{
  "model": "masked image model",
  "dataset": "crops of objects in photos (Visual Genome)",
  "image_size": 48,
  "crop_scale_min": 0.5,
  "color_jitter": 0.1,
  "encoder_fused_qkv": true,
  "encoder_inner_norm": false,
  "encoder_layers": 14,
  "decoder_width": 192,
  "beta1": 0.9,
  "eps": 1e-08,
  "precondition_frequency": 16,
  "final_lr_fraction": 0.05,
  "warmup_steps": 160,
  "weight_decay": 0.3
}
Rows from block 8 of the encoder of a small masked image model, named by matrix and row number. Rows with one number belong to one neuron. Each number is 500 + 40 x the weight over its row's rms, rounded and kept within 0 to 999. All counts start at 0. Numbers have three digits each. After the name is the row's rms in percent of the matrix's.
After each neuron's rows are labels from the 100 images, of 14848, where the neuron reaches its highest value: "place" is the part of the image that holds the peak; "patch colour" is the nearest of a few named colours to the mean colour under the peak. Only what is clearly more common there than usual is listed. The data: crops of objects in photos (Visual Genome).
# fc1: MLP up (encoder.blocks.8.mlp.fc1.weight, 576x192), inputs 0-95
# fc2: MLP down (encoder.blocks.8.mlp.fc2.weight, 192x576, transposed), outputs 0-95

fc1.472 065:484458491487470546502559455478430487440565450498469563502465477534448460440495531474529508520519418437502488460543522476477493529534421499507532486526473516521496529453509496509469499424465498425460519499493503504448538542506517544502512478534533534536409514544520492478465452403501523542
fc2.472 071:520541498514524480487468554518530535564429589500526425509537502500576534559483469520442473484494550583516564498481489457562523484510593498503468532471531476474510466548514508484543448533486496586527497534514511471547508480521501478518538505482428475500590481469479425531547574578526490485
place: bottom right; bottom centre
patch colour: white

fc1.416 100:536464547439434403487481448473448478521463518448446493512468554478461463492480522559526525520488485514504482481469456429537436465482470494540566486457506562495510556574518474546478504525454430521563524521431513498528487490453493545532467476550549605475550457597481512517529501535507503477
fc2.416 106:473531518541545624494580542571511516508536489518514515496503440527533557515516471449468499469521553460520492536464559554439548514509517513466474479554489421539498432450450501475499478473531559528474473497586482526468475533562464466532498490434407431516455500415508512481490488466472536550
place: top right
patch colour: brown

fc1.214 097:540494479532531438551534507536494426540542532490466458476532503543525491521508578534556470553479547504573516474479496462486525587513466474525541553487482476445541442550515487471471506427489412556513498485483476509472548490432491490491496441494511424552518473523475539503500525499479521504
fc2.214 101:471514524482470582457506494441508577477446487503539564534442486458457527474484417473446544439531465514426497535487516552500488450496529522488468449533492523552456555447462526524552495547551586474486502546526526516507451529543494497540520568482491529491479539453499453545481477530480474509
place: top centre; top left
patch colour: pink

fc1.262 117:527472512476470516469452526485531573507578462480441572514553521448526504462474543501440494495492525498573541525463482525482421500525476508513465571513554478452546488500407528506471522468545531561574508516487501546502537523493481514486494492466491532432544453509423489505514580418544545517
fc2.262 129:507531465519538487556463454458479472486427555528601437495476476524476486527529435520525524500512440539422469463505499479498534487496521445477514444464436511523389487536545471517523488561504468428437504482535487468495430475504499478517520482539506493533470529458522503478448451585488466487
place: top right
patch colour: grey

fc1.495 109:521540441494446367449448621461490455493493497487484522542531536475488502440465550535511490536497477475485507490541506453495493464494537508500474451465448402505558538499468561545554481493513537452491552518519509482469475486471441442538498429517487526525522493395482484540506505537528496522
fc2.495 114:470513525487543621562555410527507536483488520506573497451450465491487525530506462466490495438526529535516534504463504567483532537531456477459537572567555561503413456501533449456410570503507492531508487484492480542518492525501556534473497564482469487485487497582493567472499496494465502472
place: top right; top left
patch colour: grey

fc1.356 127:489590538517510405460485492432466587432467518486524487522509481499574536538493449562522506506542485560610500476521417512448435539499513431465487520512592503492439439502469521507495489507587488456487510585487458499506424479534469448498487518494484509491477487524511368485478526509448470477
fc2.356 143:552469458490458578558472533562527492523554493501431496508473505483508486464530520450456496502436463474438469530498550428471509443514499555478511481519424484526519530566508493500467512466498560483510475380520545444481510493504531488493520468506558526465554520471459615537467493505545506540
place: top left
patch colour: grey

fc1.544 068:508492507489487499422439564523510520556491520431479456503465525498528524483443438526508508574535518519496443379495460488521429479509461480511560559554508519387508503480510474469454529470479535447544555550499426483480500515470491414481490477473525508542464463519419501496521466521469511440
fc2.544 074:487513509531491515547584454461481477477516504534521535520535507509464456527547536477494472396525514462503525564478523485523601504489508509504440459425506490607520514525518514530553474501582480523470405481501541535553521490552532567529520489485474481456522493463545532511487536475544509558
place: top right; top left
patch colour: black

fc1.66 141:478592547482500487499497550547504523522473535510454467473512547479506522466543486547365581467512452507548444507512482531428524475525520462457470508496583586497427482529535478514436456519518489491522531475482548507374449461542408589506546496500479466508501509512520477526450523494563519513
fc2.66 178:537458436532488509542466459523507559459545496471532537502506420486535464511516537507540430512453458542484541529490471415481439501514504527517518488537472417490506502532487539478538552500548534440486444468516497465606479511516547426441508512517551551488569504444494510468507473496429507496
place: top right
patch colour: grey

fc1.65 080:439527526472393461526484490502490477488607579475508535536461516467515465479406461450495497558492526489517474544475515472504528456449515548502512511545447469535514486517472533480531545479471458464524493477477559508543542443451659481465559551518521502527445540538512513483476513434541519528
fc2.65 089:563478474560625496488508551509474536488386419516531445479547500538514558525534557507502485440544506492468544477536464539510490521561445478517481525488507518489507517494526491548493467474510561539458546514510468521476514509523400556573465430501444515500533455447516469505542506540516495448
place: top left
patch colour: black

fc1.163 116:512614492512466422434500537428417500400458509451560498501501493469584585479510496505462551535478479527528473520524513498528466489542497508440423492526546492520450451552512504520484536496508545476532500564460518486484471483515415456525589494477433497552478585430454522513439528562489446539
fc2.163 141:499460460486558539609485493560548519554567518528489488526504470515469437481521484510503447463514453508484549518470435451452481480520509480506508525484496496481530504515482522505473493445555450476442487439546511514507481484530597512452456496503609577456577434552504431500514506462523532467
place: top left; top centre
patch colour: grey

fc1.21 093:528454488503487470556479542590476578540456533526528524531538472508489449498529509569419510524524493427433404550528503525484482381477503457542540423493531533493559507530541481489526517455484585551498429597568476515500489496571473588512484507506584487496549458508495503466468511427489483500
fc2.21 095:461544572480532568457520448412524435523524502490470473475457555505478542514450483465558515508493524531603601452504488515534528584538489540459473548482481473522433454443473536516446474559464403466513550415434509505502528509443497428502500512507458518510480570528511496528546497579497516503
place: bottom left
patch colour: white

fc1.448 129:504388496520518544588476503525493502516437525468542492541521514422514516518467481533562484471524505477516504439555483545553502532458464541404561496469507491518475510517519536533485444476542580418545447538542453451424528499525592528528542428504530515488537518480494422498572521445486498499
fc2.448 132:485601501459449447436530499441523501498564486516425488447466539576513516494539541453435502524468460537505502565459499485450521471535527462609434521515545519489499439474472491494485543517493454557446525449438547521532463482505392489516503564496497498527451467541514578520455527501516477453
place: bottom right
patch colour: grey

fc1.364 121:439512503465440493451482498483558485494452536470492555582523505497520497484409543505477592426494539544569489518499475496448598501457508547423502567537540514526479447473476540514484529448492565476536504534513534545439435519467495483486549424533515533528534540554489493528503576442471502518
fc2.364 132:589497457540517504561458529494437533493550478516564448410495497482489509484599472491475402533504400520457538502502492468513372453540509444526516468498481502453456547571517501515490482560501457491449491490452501447543539488516508494488482550463540487469487448456532485498458468523536503488
place: top left
patch colour: pink

fc1.25 123:521519551490526581538481512535550467473490550502536545514557512543467520512492551424506571443516479474512533523537432554462495442558491534482518503545498500484533448522466605502533477549544474501491539391519465546418456481567505505436505485499471467509463486489545474528576549435544519465
fc2.25 132:500489501526516391477517492469502538516540479542409444487457523442525500474491446578494432566480517539506459495472541460503477581449554453513496497446518514506463546456516385491426541471441529480522479569442557466577557498437475480541466514522527502494520525502460537485440415548457488515
place: bottom left; bottom centre
patch colour: grey

fc1.561 126:549536486469501519509461482460492506501495537479451445499495510531560522504473514490526417471536502550432512522457507558493442536540468495479522543529555511504485438589509482615497520489511587537490443542432537415464466547518462483533528527559496502518483480549527479514456537539453549521
fc2.561 148:456509478545496489527472549526514560497551469491518565482513461425500468423554465493461553502431402495621503493539469412469522451480540476465433469487493430465491522475458512417501484504573469401502525414573493564501481433524513470456509465458543543484555485434481506487464474453520480458
place: bottom centre; bottom right
patch colour: grey

fc1.445 117:481576505500447514565556539428534503464525546475522445529538483493500541466564565462472456458546504510484481474478537516527499465479582434461565501531527467540506484506515510502485484497505490502456494514505588506487583507525525483459460471505500527494561542488477526510525483521458518497
fc2.445 127:494462493508581505437488488561481515526513475510516539530455521481524464509408429564535513531428464535528543533526457465466526533512442537541430487453448509456488494487509499493516532513493523494535473509506389521483448492489459523566533531511517467493474452528521476505498518495514500496
place: bottom centre
patch colour: grey

fc1.380 122:479558502495563572376542492507530555455433456528508518542494456490452493483569445490536498549493522471460437519493443512459583470535545454449528473589444524511528514520493486430540534506467506496519469478485558512484466524461501509514413427499576459496552530543528564519575441528473485536
fc2.380 123:491451525506451426604442525469497450578577540466511462442523563528528510554410529488488497472528461531540580494507567495517429499468459534528464548425576508461490504443475497588456502493470484488458533513492469499505563481542486492492585541507431507519450487465461426508462538493548490472
place: centre
patch colour: black

fc1.275 125:551589578520553485486532488503507469536447535484469440468488443573583470538501492455503469490509451482558500529540580509492476514578517520541496575499425511505483458531463527539478456507507478531513517433462500606473455466504461479552543541491481531529515549454463481550497489441524535508
fc2.275 126:473453445497485481563473483521487551454565483527540566532516546460423514454513548553459508512473531495438528506444382461484484478424533479418547443495569485486499539494495504466506590474557525468509504557533529435543517524502544491439465455504554475482501469531522505453513523531438457486
place: top centre; top right
patch colour: grey

fc1.176 129:504478491549488457486508476539462462482523544457516485527504466504555451486548432551458474533488524461451495500543536544486546427541500524500433566479497488481458461511505516436495498505493477486419476451413503461464521489505433529511491555538590534504545566516453515480598506533555510575
fc2.176 123:474529491460525538541477537479510572501465455516511553483513545501429530507415561436532515460527499533516507513451464483535460551471536479529555468496509509464558531492514465576479498485564527498563530553572477532518504491479559473477516435459425462497471434497603466541405498483449488444
place: top centre
patch colour: grey

fc1.189 080:468458491505576507498530590510503440437455465525406532481470501504517616502498474450484505519449519537414478536479509589495465508471506481509455490533447501553528489480553418543537477458541477419542562503495535529521475481482480484475505420467467486447476519515495514459479439517461434503
fc2.189 082:508602472477413518478454406488477551588496510474557483550560537511495420510500534502507515493514492474586497467539429388518542481482446491546541500486550503459462462537463534467452483558428537546453453516535451487494508536514474515540516557515506498531531472515533477541529523431556521504
place: bottom right
patch colour: black

fc1.240 069:479444449518488548517563496407530582548487531506474508451511432509520498582526517533466461504484498496479465431492543498530489481547468492531479527565491541518548520561474451488474483477454495511521569483582457529527487500520516496537455527531523432487436479460491580535532516544482524508
fc2.240 072:470519552483547439468479475565528432463542452497514491549482557462465460439443479528484520495495517527548536556493487481515541524462532478483523520372550487497400515432516542509524526524502529490463417549405524481487543528487499488472525499488461565548558561558502420489490512435511489491
place: bottom left
patch colour: pink; white

fc1.297 124:494481571453545538519494562560552450578500485503521489502496527433492472492436545400535523484528484512525465516459378479509475498548510566463545546562503435496566527555435523530474428523503459500474465497489546488516484482457531517505503422434475477457515455488505530476576465491505519462
fc2.297 125:495526474547482430475487448387477531447547515508454536483522481532508549510534454597485455512493531494475546464507613506467501536445465429514472453408527577513422469441525478463526570514513544502535551546531423530479512488516489505479503556549513503527486558519464452504421518507528503538
place: bottom left
patch colour: grey

fc1.250 073:507468566550509525483492442505474467532437489488492517455475530460516589522543479471477538495520506490570519554460486499568579468472448489560424504517493520572489477471444491571545445482511500571472535490488560486481512464558454478505512499493413493466476447475474463517555496500544490586
fc2.250 072:507541466446481458546525573523523507450553486540524483533541507523506453530490577553522437516502550485445451499497484542459439551501517521441573532505496497441520537551549493429424532516427508491537468497485434515509483550452534543524456496452508512498527549545552537466471513474479492424
place: top right; top left
patch colour: black

fc1.70 117:455463508536499404478531507484452421491491475483549474528527515419565439526477518469566534492478504481606500518483440450523547532527499515453513526560514489447548512501473509458527398468496498570528469408492496485438545494484426513491504510441469440553523548529490499518470486552517475504
fc2.70 114:537577498489490579556467524507534539522522517504489541475465514542444576437502479509449454530517498525404485485527555543471470503478465486530526467440489505517480503483510511534464601547480487462467561612497483566560456498488566504502521467520531557473495486496519493510553503448469520535
place: top left; top right
patch colour: pink

fc1.165 096:458528618509464509542484464517472475472441425518508570530513493465512471520480482499479477518511546482543535458501550552503476516500517571494498511511512486563465460517460482514526551494551505519523428476501524548478497524557524504507602562512521515469507527416467462433446569483558478491
fc2.165 097:571492396494501516450489566468478524486542536485457426495500561547513531464503524504506512465537468546449457546487424487499481474513486432511516490521494551444523522489515518496455448511453487495448596526451524471499503494454477514512424438485507480516480506587517475534578474510420475482
place: top left
patch colour: pink

fc1.286 112:527556500493487517522514497515456588501561411519457471522521460560477463428470504498495462528443459479496552554499483493517492459560510451471445452464527497501467537543582469500513555519512445536465467525501486530578570479595397519488513529534540470485483550507427463533437514454512530476
fc2.286 117:472435506476480482504461503492525428490456575515534516469459547448580520543553455518490524502499525496477495492490469495478465544452487543494534544526491538500519427465429495517476452524508550456547534466494518475406414525407590493520494494476484558514544438488500518471533513558464459541
place: bottom right
patch colour: grey

fc1.238 100:496474508452554549530492534554485474464563510529467427464476529487506457600476524417498497470489486445517486456435441519526501493471396435477422524511487436475499535533541577497503470509492483430465508519551493491511591491494529548475512420421460524511518545514508446511553382506495505494
fc2.238 102:485469503501441430467536469425526499546464525467518563529534488488505548406479526566529494532512512527483512516559556504474518517541576546542625487454523581519527461451485476522528509487496513550534477530439479520494457511527453454536481608580539495522471484479508556505474606496529485493
place: bottom left; bottom right
patch colour: pink

fc1.317 106:542511479509520538543464428518416468514506504549556522457501454525479439511530487519475488502491497453506493588425517500507532579508463510527425509446508504540488544456509541587553454523497566483476492575587479530466474540543488476469533441548578511522569539486531433544524472455515468551
fc2.317 114:447468516465439459468535537470549510484513518469409465533474558463547567480482516503488491486480491569483479438529453516511480452502564487486565494532503538460503449488484476415416566499476457498554514429400526469486486466497508494586504571497432518487450474511453551460474569532493516438
place: bottom left
patch colour: grey

fc1.336 104:501500422492468584582503557471460504547499521483519587471520499457476528479504540441491510498508511441417493511496442509562469496503448523471527566468514479545594526487439450551529573473477532426494503555528486485426521531550568484537447487501500488475493522484503503502459504496485491505
fc2.336 103:452506541488526442413515428498553483462467500478464392559480529495521474512484472533500493518469473576636507470514541498458551510527526452542483443546491550478356465515576530452474429525490491550512500485450523514566478497462425526504545559527486506543495501539508476512529536499484500506
place: bottom right
patch colour: grey

fc1.522 118:439499426494427617450480530518547500478480506459540535510493515503488504493552489529450466463518504498492460491459505451420506475527550478508488494561484524492490460516447487514482587499472594497450461473516550558433389566503474465524568555570540503465469409562507463463504538469472489550
fc2.522 124:546548566502576376528539475486496521536544488534462429473518501514518494520433518479516508541494470545529563544547513539566481465491493508480496552439566510477499490505531517512473435493551436498533522533443478449540589462537522492460458439449485541547559565468488493555476480522541497440
place: bottom left; bottom right
patch colour: grey

fc1.216 117:496521590496516560518517491471511482553540513443488512614521512519507456446458522481493428493503483514498503444532483522545432400489495522489471417522515509505520518526489522470467514515570451509474475441408497556552540442561463554574520465495415511442507519493511512487449492509514516459
fc2.216 118:487472442509503411511475528544501525442488501560480481375480474480532548527551494521502595542501531492487529573501505497470541581534507474488509593465454514506466426488496444517532485552454548505497507546551487410411457569434487489440473528501532510530471449514467495529583496526489495541
place: top right
patch colour: grey

fc1.233 075:482497454492577431529482609525426496418499571521529493511498511477432469548523494445469456485454533457430494460553563521499494476501495501443429556457448465489493426546505507473481489486533498502460497453447512497475446509518530515455449440546459504493532464528505448498590505467513590498
fc2.233 073:517447553558427567506508359498545482570505460496476501475482492504517549477478517537510546516545473569593496509445466449529502533459508449548557513491541528484551583503518463501500521519442533500522479508547475507538600485497493497485540568498519468525458540418428563508440456548488431473
place: bottom right
patch colour: grey

fc1.108 214:505547497522547488489506444461576538484531491538511504430448468436530532586519518588578571536526437449535506470474529532530520514503460541548557551507500525549494465505521450464497500487411446583542515549547529562489488497454531477584533424525482514474486537535471446523499450496538474452
fc2.108 144:514466493434410523483551529579428467494482522472481477609491516548426496435431487458444497463490558516507505486537531466461516545477515455525530436514510556497453477452512538503565453465487504496474555466475527522544513527452484530432488475496449442506493489456560546478479511503477507544
place: middle left
patch colour: grey

fc1.254 081:518567482537457520391498495565513518499475541486550470494488523486407438484509482542492497475496483512505458450580533477467563444517485500486533496501505505488510450601499566499468512494400525418498455481520529474613507498554585483481496518558513533491507502465504499546483492501518518493
fc2.254 077:500379501430530536571452496531476485553525469522457466503512485506558567494477493467525517518524546469499556572419480503538450535492515547519519529461433480497492559415499446543554489529537473590491530520540488553446539536426472496511498489493468474470480499502485477470519462514532489512
place: bottom left
patch colour: pink