Rows from block 9 of the encoder of a small masked image model, named by matrix and row number. Rows with one number belong to one neuron. Each number is 200 + 40 x the weight over its row's rms, rounded and kept within 0 to 999. All counts start at 0.
After each neuron's rows are labels from the 100 images, of 14848, where the neuron reaches its highest value: "patch colour" is the nearest of a few named colours to the mean colour under the peak. Only what is clearly more common there than usual is listed. The data: crops of objects in photos (Visual Genome).
# fc1: MLP up (encoder.blocks.9.mlp.fc1.weight, 576x192), inputs 0-191
# fc2: MLP down (encoder.blocks.9.mlp.fc2.weight, 192x576, transposed), outputs 0-191

fc1.314,181,301,233,173,187,268,205,191,241,242,175,185,265,164,210,161,194,181,159,211,198,209,165,205,196,228,221,184,169,244,124,165,205,156,212,96,207,226,190,277,145,227,235,251,217,245,191,208,257,181,242,193,144,256,158,252,159,150,203,184,122,179,176,225,182,229,162,152,244,230,153,179,134,196,162,186,135,197,224,144,160,264,174,200,193,221,177,182,232,252,250,199,170,251,188,174,247,151,196,266,247,217,260,224,180,208,179,210,205,186,280,165,129,275,261,190,187,187,200,189,198,168,249,182,261,212,176,274,217,192,206,167,219,194,222,241,187,191,263,195,216,224,175,136,181,234,172,208,201,162,86,164,205,145,150,214,211,179,159,144,233,212,274,135,268,184,183,98,194,209,190,221,122,221,210,132,137,108,241,205,149,155,197,187,214,185,174,204,272,157,220,227
fc2.314,231,131,154,214,210,122,185,219,169,192,224,182,160,233,169,214,208,211,227,155,217,153,218,159,205,182,190,221,244,160,269,228,196,219,228,269,177,145,208,128,245,176,159,133,189,141,251,147,174,197,180,234,244,136,231,143,208,232,206,224,301,247,246,195,212,176,244,245,131,191,283,219,303,215,219,198,230,220,177,271,256,191,210,219,183,188,236,191,184,168,149,157,232,147,219,201,173,225,174,171,149,190,153,186,204,171,175,164,208,216,142,207,229,126,139,185,225,230,201,205,227,232,171,227,165,175,222,128,183,210,201,258,167,223,191,150,177,244,167,179,178,184,240,255,214,127,234,217,218,237,312,255,183,232,243,190,164,215,218,238,173,173,126,268,123,231,188,310,226,176,244,205,256,168,196,228,285,297,152,187,204,256,215,218,181,208,217,159,145,253,248,170
patch colour: pink

fc1.220,259,211,176,163,167,296,116,218,189,147,292,215,259,213,251,220,254,183,227,193,206,181,191,157,129,230,235,228,192,173,210,180,216,190,205,226,202,158,292,198,201,203,190,194,234,220,203,200,223,234,240,180,174,186,175,182,183,243,239,195,137,213,142,287,162,197,170,285,213,140,205,228,181,223,177,227,165,238,130,200,232,235,271,154,291,169,170,184,277,246,231,251,177,161,233,243,228,204,85,182,209,204,224,188,202,186,182,218,164,155,116,199,122,120,242,233,174,184,205,252,237,157,177,212,216,166,144,250,177,246,219,173,233,181,131,183,212,213,267,202,256,156,201,147,172,174,182,189,285,145,260,180,244,210,282,191,223,238,156,166,178,238,227,182,180,188,227,165,242,172,208,190,153,173,213,226,246,221,230,153,243,224,142,262,238,178,246,254,272,148,208,166
fc2.220,123,201,200,245,247,98,257,185,162,224,160,210,157,222,164,224,176,216,162,239,192,214,244,247,255,135,203,186,196,220,191,245,157,210,213,238,212,213,104,217,241,242,180,218,180,177,162,235,202,187,142,223,206,172,233,212,198,191,146,225,252,158,264,111,213,226,212,158,177,242,202,160,202,159,229,160,184,187,254,230,163,190,127,288,106,223,234,213,116,158,174,147,248,216,143,163,173,178,301,223,225,171,185,199,206,193,244,173,233,225,278,170,294,292,176,156,259,225,204,164,151,249,217,164,185,208,255,149,210,166,150,249,160,245,259,202,155,207,131,187,160,255,199,230,229,198,237,183,108,260,138,210,194,211,142,201,151,174,252,194,226,184,162,223,223,185,169,216,166,212,214,225,218,225,219,158,157,208,147,237,176,196,256,138,199,228,165,149,138,221,199,237
patch colour: pink

fc1.354,214,190,256,127,232,255,177,136,144,253,119,252,184,207,203,227,236,296,211,161,255,184,166,222,247,231,152,215,212,185,203,157,200,204,168,244,202,220,198,228,227,202,190,207,177,260,190,142,225,152,208,200,244,209,186,123,164,312,188,228,170,222,203,137,258,236,178,178,222,173,273,232,176,240,163,236,164,149,249,142,262,206,173,104,198,200,162,201,140,143,199,169,196,175,231,156,157,182,190,148,229,179,215,177,217,202,246,169,202,174,221,229,182,197,224,241,191,196,243,233,130,182,210,158,231,180,178,140,145,155,198,202,131,213,175,141,245,231,213,248,194,122,184,220,208,167,246,196,206,145,213,202,253,167,170,277,229,215,265,158,139,253,179,253,220,177,117,248,195,256,208,141,240,244,188,217,151,260,205,257,196,277,267,222,242,131,181,184,163,249,232,122
fc2.354,155,195,162,231,170,139,192,196,242,147,237,138,199,185,145,201,162,123,223,268,166,274,246,186,176,192,267,178,195,200,216,273,219,192,200,159,214,172,220,192,170,190,197,183,213,170,266,277,124,206,173,212,166,212,209,243,208,91,195,232,245,165,206,265,180,148,238,241,144,243,138,169,235,177,224,143,191,266,178,255,150,168,194,294,185,212,228,170,303,220,203,200,207,247,150,252,228,234,218,227,181,175,164,201,204,229,138,212,151,205,168,157,212,229,180,112,200,197,157,146,257,215,219,169,172,188,241,210,236,252,209,197,235,176,196,249,158,152,209,191,211,290,201,169,195,245,170,189,197,242,197,209,174,229,214,127,155,191,173,170,292,123,248,119,226,211,245,150,186,141,161,234,166,146,223,214,237,133,173,147,212,193,145,190,216,239,236,187,229,177,154,300
patch colour: pink; white

fc1.10,264,198,191,222,192,167,225,211,153,230,308,171,120,162,178,172,146,263,206,216,236,160,276,164,224,193,227,230,206,182,220,177,198,271,190,270,179,193,159,225,226,199,205,204,224,164,245,240,130,159,184,232,239,198,176,133,209,255,258,201,164,214,163,134,233,151,175,149,201,264,203,235,144,221,163,242,207,201,195,122,208,201,177,164,206,184,247,267,180,155,159,117,194,273,234,197,244,169,187,198,190,202,123,231,218,211,237,258,241,176,159,202,256,192,164,315,183,162,224,209,212,182,175,162,173,91,147,193,160,193,214,220,221,174,177,183,193,230,187,181,201,220,223,207,207,137,171,178,215,217,135,193,190,224,139,216,219,201,140,173,171,199,223,238,160,268,272,246,153,200,226,201,171,320,139,248,272,175,206,286,139,213,267,180,159,203,212,233,214,251,268,183
fc2.10,159,168,213,144,180,260,164,170,247,229,87,221,258,219,213,161,235,173,261,217,166,204,136,251,160,205,174,169,215,226,151,246,202,120,225,109,201,183,196,160,129,229,192,176,178,227,166,218,246,204,174,171,152,168,190,231,225,127,171,221,250,160,259,216,189,233,233,265,213,154,178,203,200,190,212,150,208,210,223,263,182,214,196,185,174,209,148,166,209,251,237,314,194,121,169,228,155,237,215,166,192,210,244,204,181,223,163,157,140,201,286,166,139,223,233,95,189,225,165,185,201,202,210,156,231,248,236,201,214,166,194,201,208,243,171,200,225,147,243,200,189,158,143,171,192,266,221,202,203,198,250,212,227,160,243,218,194,229,269,183,223,187,149,133,282,139,127,148,230,205,163,200,243,119,274,165,143,203,225,141,261,177,121,217,215,243,182,172,202,157,132,234
patch colour: pink; white

fc1.69,185,217,181,248,245,212,216,245,256,287,203,210,218,203,179,108,189,297,211,202,214,268,232,129,198,187,205,201,231,149,173,256,263,220,192,150,272,192,187,229,224,240,189,223,195,184,213,216,188,210,181,233,155,218,303,254,204,208,247,239,253,182,272,224,148,195,205,197,149,191,272,160,189,265,177,228,186,199,230,248,246,207,142,182,181,245,236,245,270,221,225,216,232,226,198,194,114,178,175,216,266,242,295,237,233,172,170,235,141,203,255,214,216,271,154,260,218,217,175,165,175,243,221,229,185,225,218,90,210,137,229,144,214,164,240,215,211,214,183,175,199,166,226,165,83,219,190,158,188,144,171,211,113,250,160,200,198,209,225,190,227,240,249,180,194,228,184,220,219,170,179,191,129,212,231,228,285,251,160,186,241,251,250,124,183,216,269,208,151,206,214,168
fc2.69,189,169,228,216,233,220,282,141,166,181,76,177,147,228,203,253,218,174,147,237,200,182,172,223,152,170,225,265,154,239,233,185,201,176,229,158,217,144,210,167,191,181,238,153,143,290,135,233,190,167,222,205,193,157,141,160,213,164,210,185,164,209,139,151,247,209,191,164,195,172,173,254,219,217,186,183,285,134,221,146,165,168,192,240,190,169,170,155,184,192,146,198,236,109,170,197,198,169,292,198,147,173,197,62,207,247,226,178,195,218,137,210,217,150,150,168,185,153,191,188,219,229,128,182,176,188,212,254,159,209,225,212,210,220,232,210,212,134,180,193,171,276,216,180,268,151,206,215,200,135,113,131,229,224,218,209,208,198,202,203,271,233,272,261,207,181,177,185,219,182,160,196,207,210,185,161,98,152,217,188,213,159,194,226,214,196,159,293,256,234,142,155
patch colour: pink

fc1.131,185,170,278,182,212,199,99,227,229,206,166,226,233,223,189,214,69,157,152,229,173,266,192,159,199,159,152,188,202,165,203,200,180,147,262,166,187,201,224,199,208,206,206,186,192,194,198,246,187,296,202,230,178,239,165,205,179,214,132,215,237,204,165,254,204,218,109,209,205,198,154,273,138,261,107,130,119,166,185,198,181,257,200,209,241,168,267,158,174,135,206,168,152,165,249,260,216,171,203,173,192,281,276,177,168,219,164,210,203,199,146,250,316,212,226,291,160,194,220,206,208,227,209,246,194,211,277,185,252,269,223,244,173,270,224,156,146,228,276,168,195,242,175,220,189,200,187,185,222,186,258,186,220,221,105,185,217,181,202,241,181,158,164,217,178,251,184,175,194,258,170,205,190,216,175,195,158,221,166,190,236,141,250,224,257,193,129,168,224,213,206,184
fc2.131,223,260,127,211,203,212,328,138,171,157,210,165,187,154,183,175,335,247,230,203,193,125,223,236,213,226,238,235,209,242,168,234,192,253,131,246,233,183,172,210,181,193,171,178,215,186,204,171,204,145,194,188,227,135,248,197,210,215,260,170,166,190,291,131,153,185,286,196,219,204,233,117,251,167,283,263,279,238,216,171,164,193,202,179,192,206,159,257,214,243,193,256,234,230,179,176,208,210,184,224,208,124,134,211,212,152,248,201,219,208,268,167,68,167,183,123,214,200,181,185,193,203,163,156,207,187,157,185,172,133,180,182,221,133,188,231,217,183,142,226,210,170,216,189,231,222,196,238,169,198,147,216,150,163,294,223,211,192,226,180,231,232,290,173,194,140,264,193,185,182,220,189,235,161,253,212,223,193,261,196,179,243,153,190,152,193,220,210,197,173,187,237
patch colour: pink

fc1.515,250,235,305,226,199,196,221,213,219,183,185,196,156,250,167,205,230,187,185,233,154,124,245,209,191,200,227,252,255,211,225,201,200,165,158,232,165,179,164,265,207,221,239,200,236,206,191,209,143,240,166,185,236,235,247,194,209,233,155,182,206,236,115,187,285,214,213,203,193,203,292,234,308,169,166,213,137,182,191,219,250,144,188,144,215,186,178,212,215,161,88,209,148,210,252,270,164,184,219,200,173,168,248,184,153,127,217,264,185,276,191,168,203,171,197,243,244,196,193,230,161,209,151,213,230,145,204,219,258,215,241,165,186,186,159,172,187,290,180,179,240,259,135,180,190,183,234,211,246,263,243,239,108,128,136,217,167,192,186,239,282,199,202,195,104,280,161,130,240,169,269,162,218,213,213,262,203,160,227,157,247,198,233,171,184,235,186,188,217,138,186,174
fc2.515,174,172,97,185,222,216,168,188,217,246,209,163,203,172,187,149,162,206,273,164,237,253,198,144,166,165,130,145,200,159,206,188,187,216,259,130,285,197,222,169,201,199,154,217,175,198,210,202,209,196,242,218,165,182,175,215,214,176,251,266,190,186,260,234,126,210,203,161,239,200,131,154,125,231,246,188,237,263,202,177,166,263,222,256,190,217,236,194,155,248,251,164,230,166,171,117,241,216,174,220,186,220,162,240,229,261,191,188,193,143,199,246,165,216,210,160,143,208,220,180,237,215,288,153,182,227,241,201,168,184,173,274,231,180,226,206,203,98,235,196,188,170,239,238,187,200,178,195,148,112,146,141,270,258,225,200,220,207,190,194,107,136,222,213,306,140,248,258,171,214,108,225,144,231,171,151,240,251,190,235,142,233,191,244,217,165,216,243,165,250,183,197
patch colour: white

fc1.375,208,200,267,201,251,230,177,233,210,165,123,208,267,193,257,238,217,240,230,163,136,180,232,268,191,183,161,241,254,142,208,239,132,215,177,201,170,186,169,231,258,175,98,184,186,218,191,182,170,249,160,203,232,183,242,184,181,285,130,225,241,176,209,165,206,209,238,196,186,156,192,201,241,246,190,144,203,184,238,165,266,220,218,188,184,199,188,207,128,194,273,187,206,171,167,245,108,254,148,234,224,167,202,166,158,259,220,194,199,224,291,214,232,155,225,233,257,176,235,215,164,189,215,155,249,200,165,132,231,199,199,295,212,259,134,206,182,193,163,191,299,233,178,224,200,254,229,167,175,179,292,151,262,155,206,222,202,229,213,187,162,236,123,158,248,139,225,227,195,187,193,237,171,189,140,185,190,266,171,164,311,107,188,183,198,159,158,256,166,177,226,205
fc2.375,192,181,140,210,130,176,237,169,185,219,268,203,132,217,101,121,165,140,162,212,284,196,223,138,227,208,208,152,175,291,177,137,224,192,205,219,233,198,231,156,138,192,276,203,225,188,175,226,241,186,218,190,194,204,191,259,175,136,264,145,145,274,218,239,184,208,138,193,237,263,165,138,151,187,195,251,198,230,190,218,141,166,194,206,165,206,209,172,250,180,147,217,190,233,237,144,265,128,214,178,149,239,198,246,226,146,165,227,169,147,125,185,191,241,159,181,143,184,178,178,209,202,205,247,147,184,220,233,201,238,179,146,199,163,266,178,197,207,199,228,113,146,211,163,180,174,180,255,258,215,138,255,170,194,206,199,172,157,182,218,268,176,286,239,141,226,157,192,177,173,212,172,207,224,261,231,206,134,225,229,102,278,180,230,211,235,232,160,263,236,186,187
patch colour: pink; white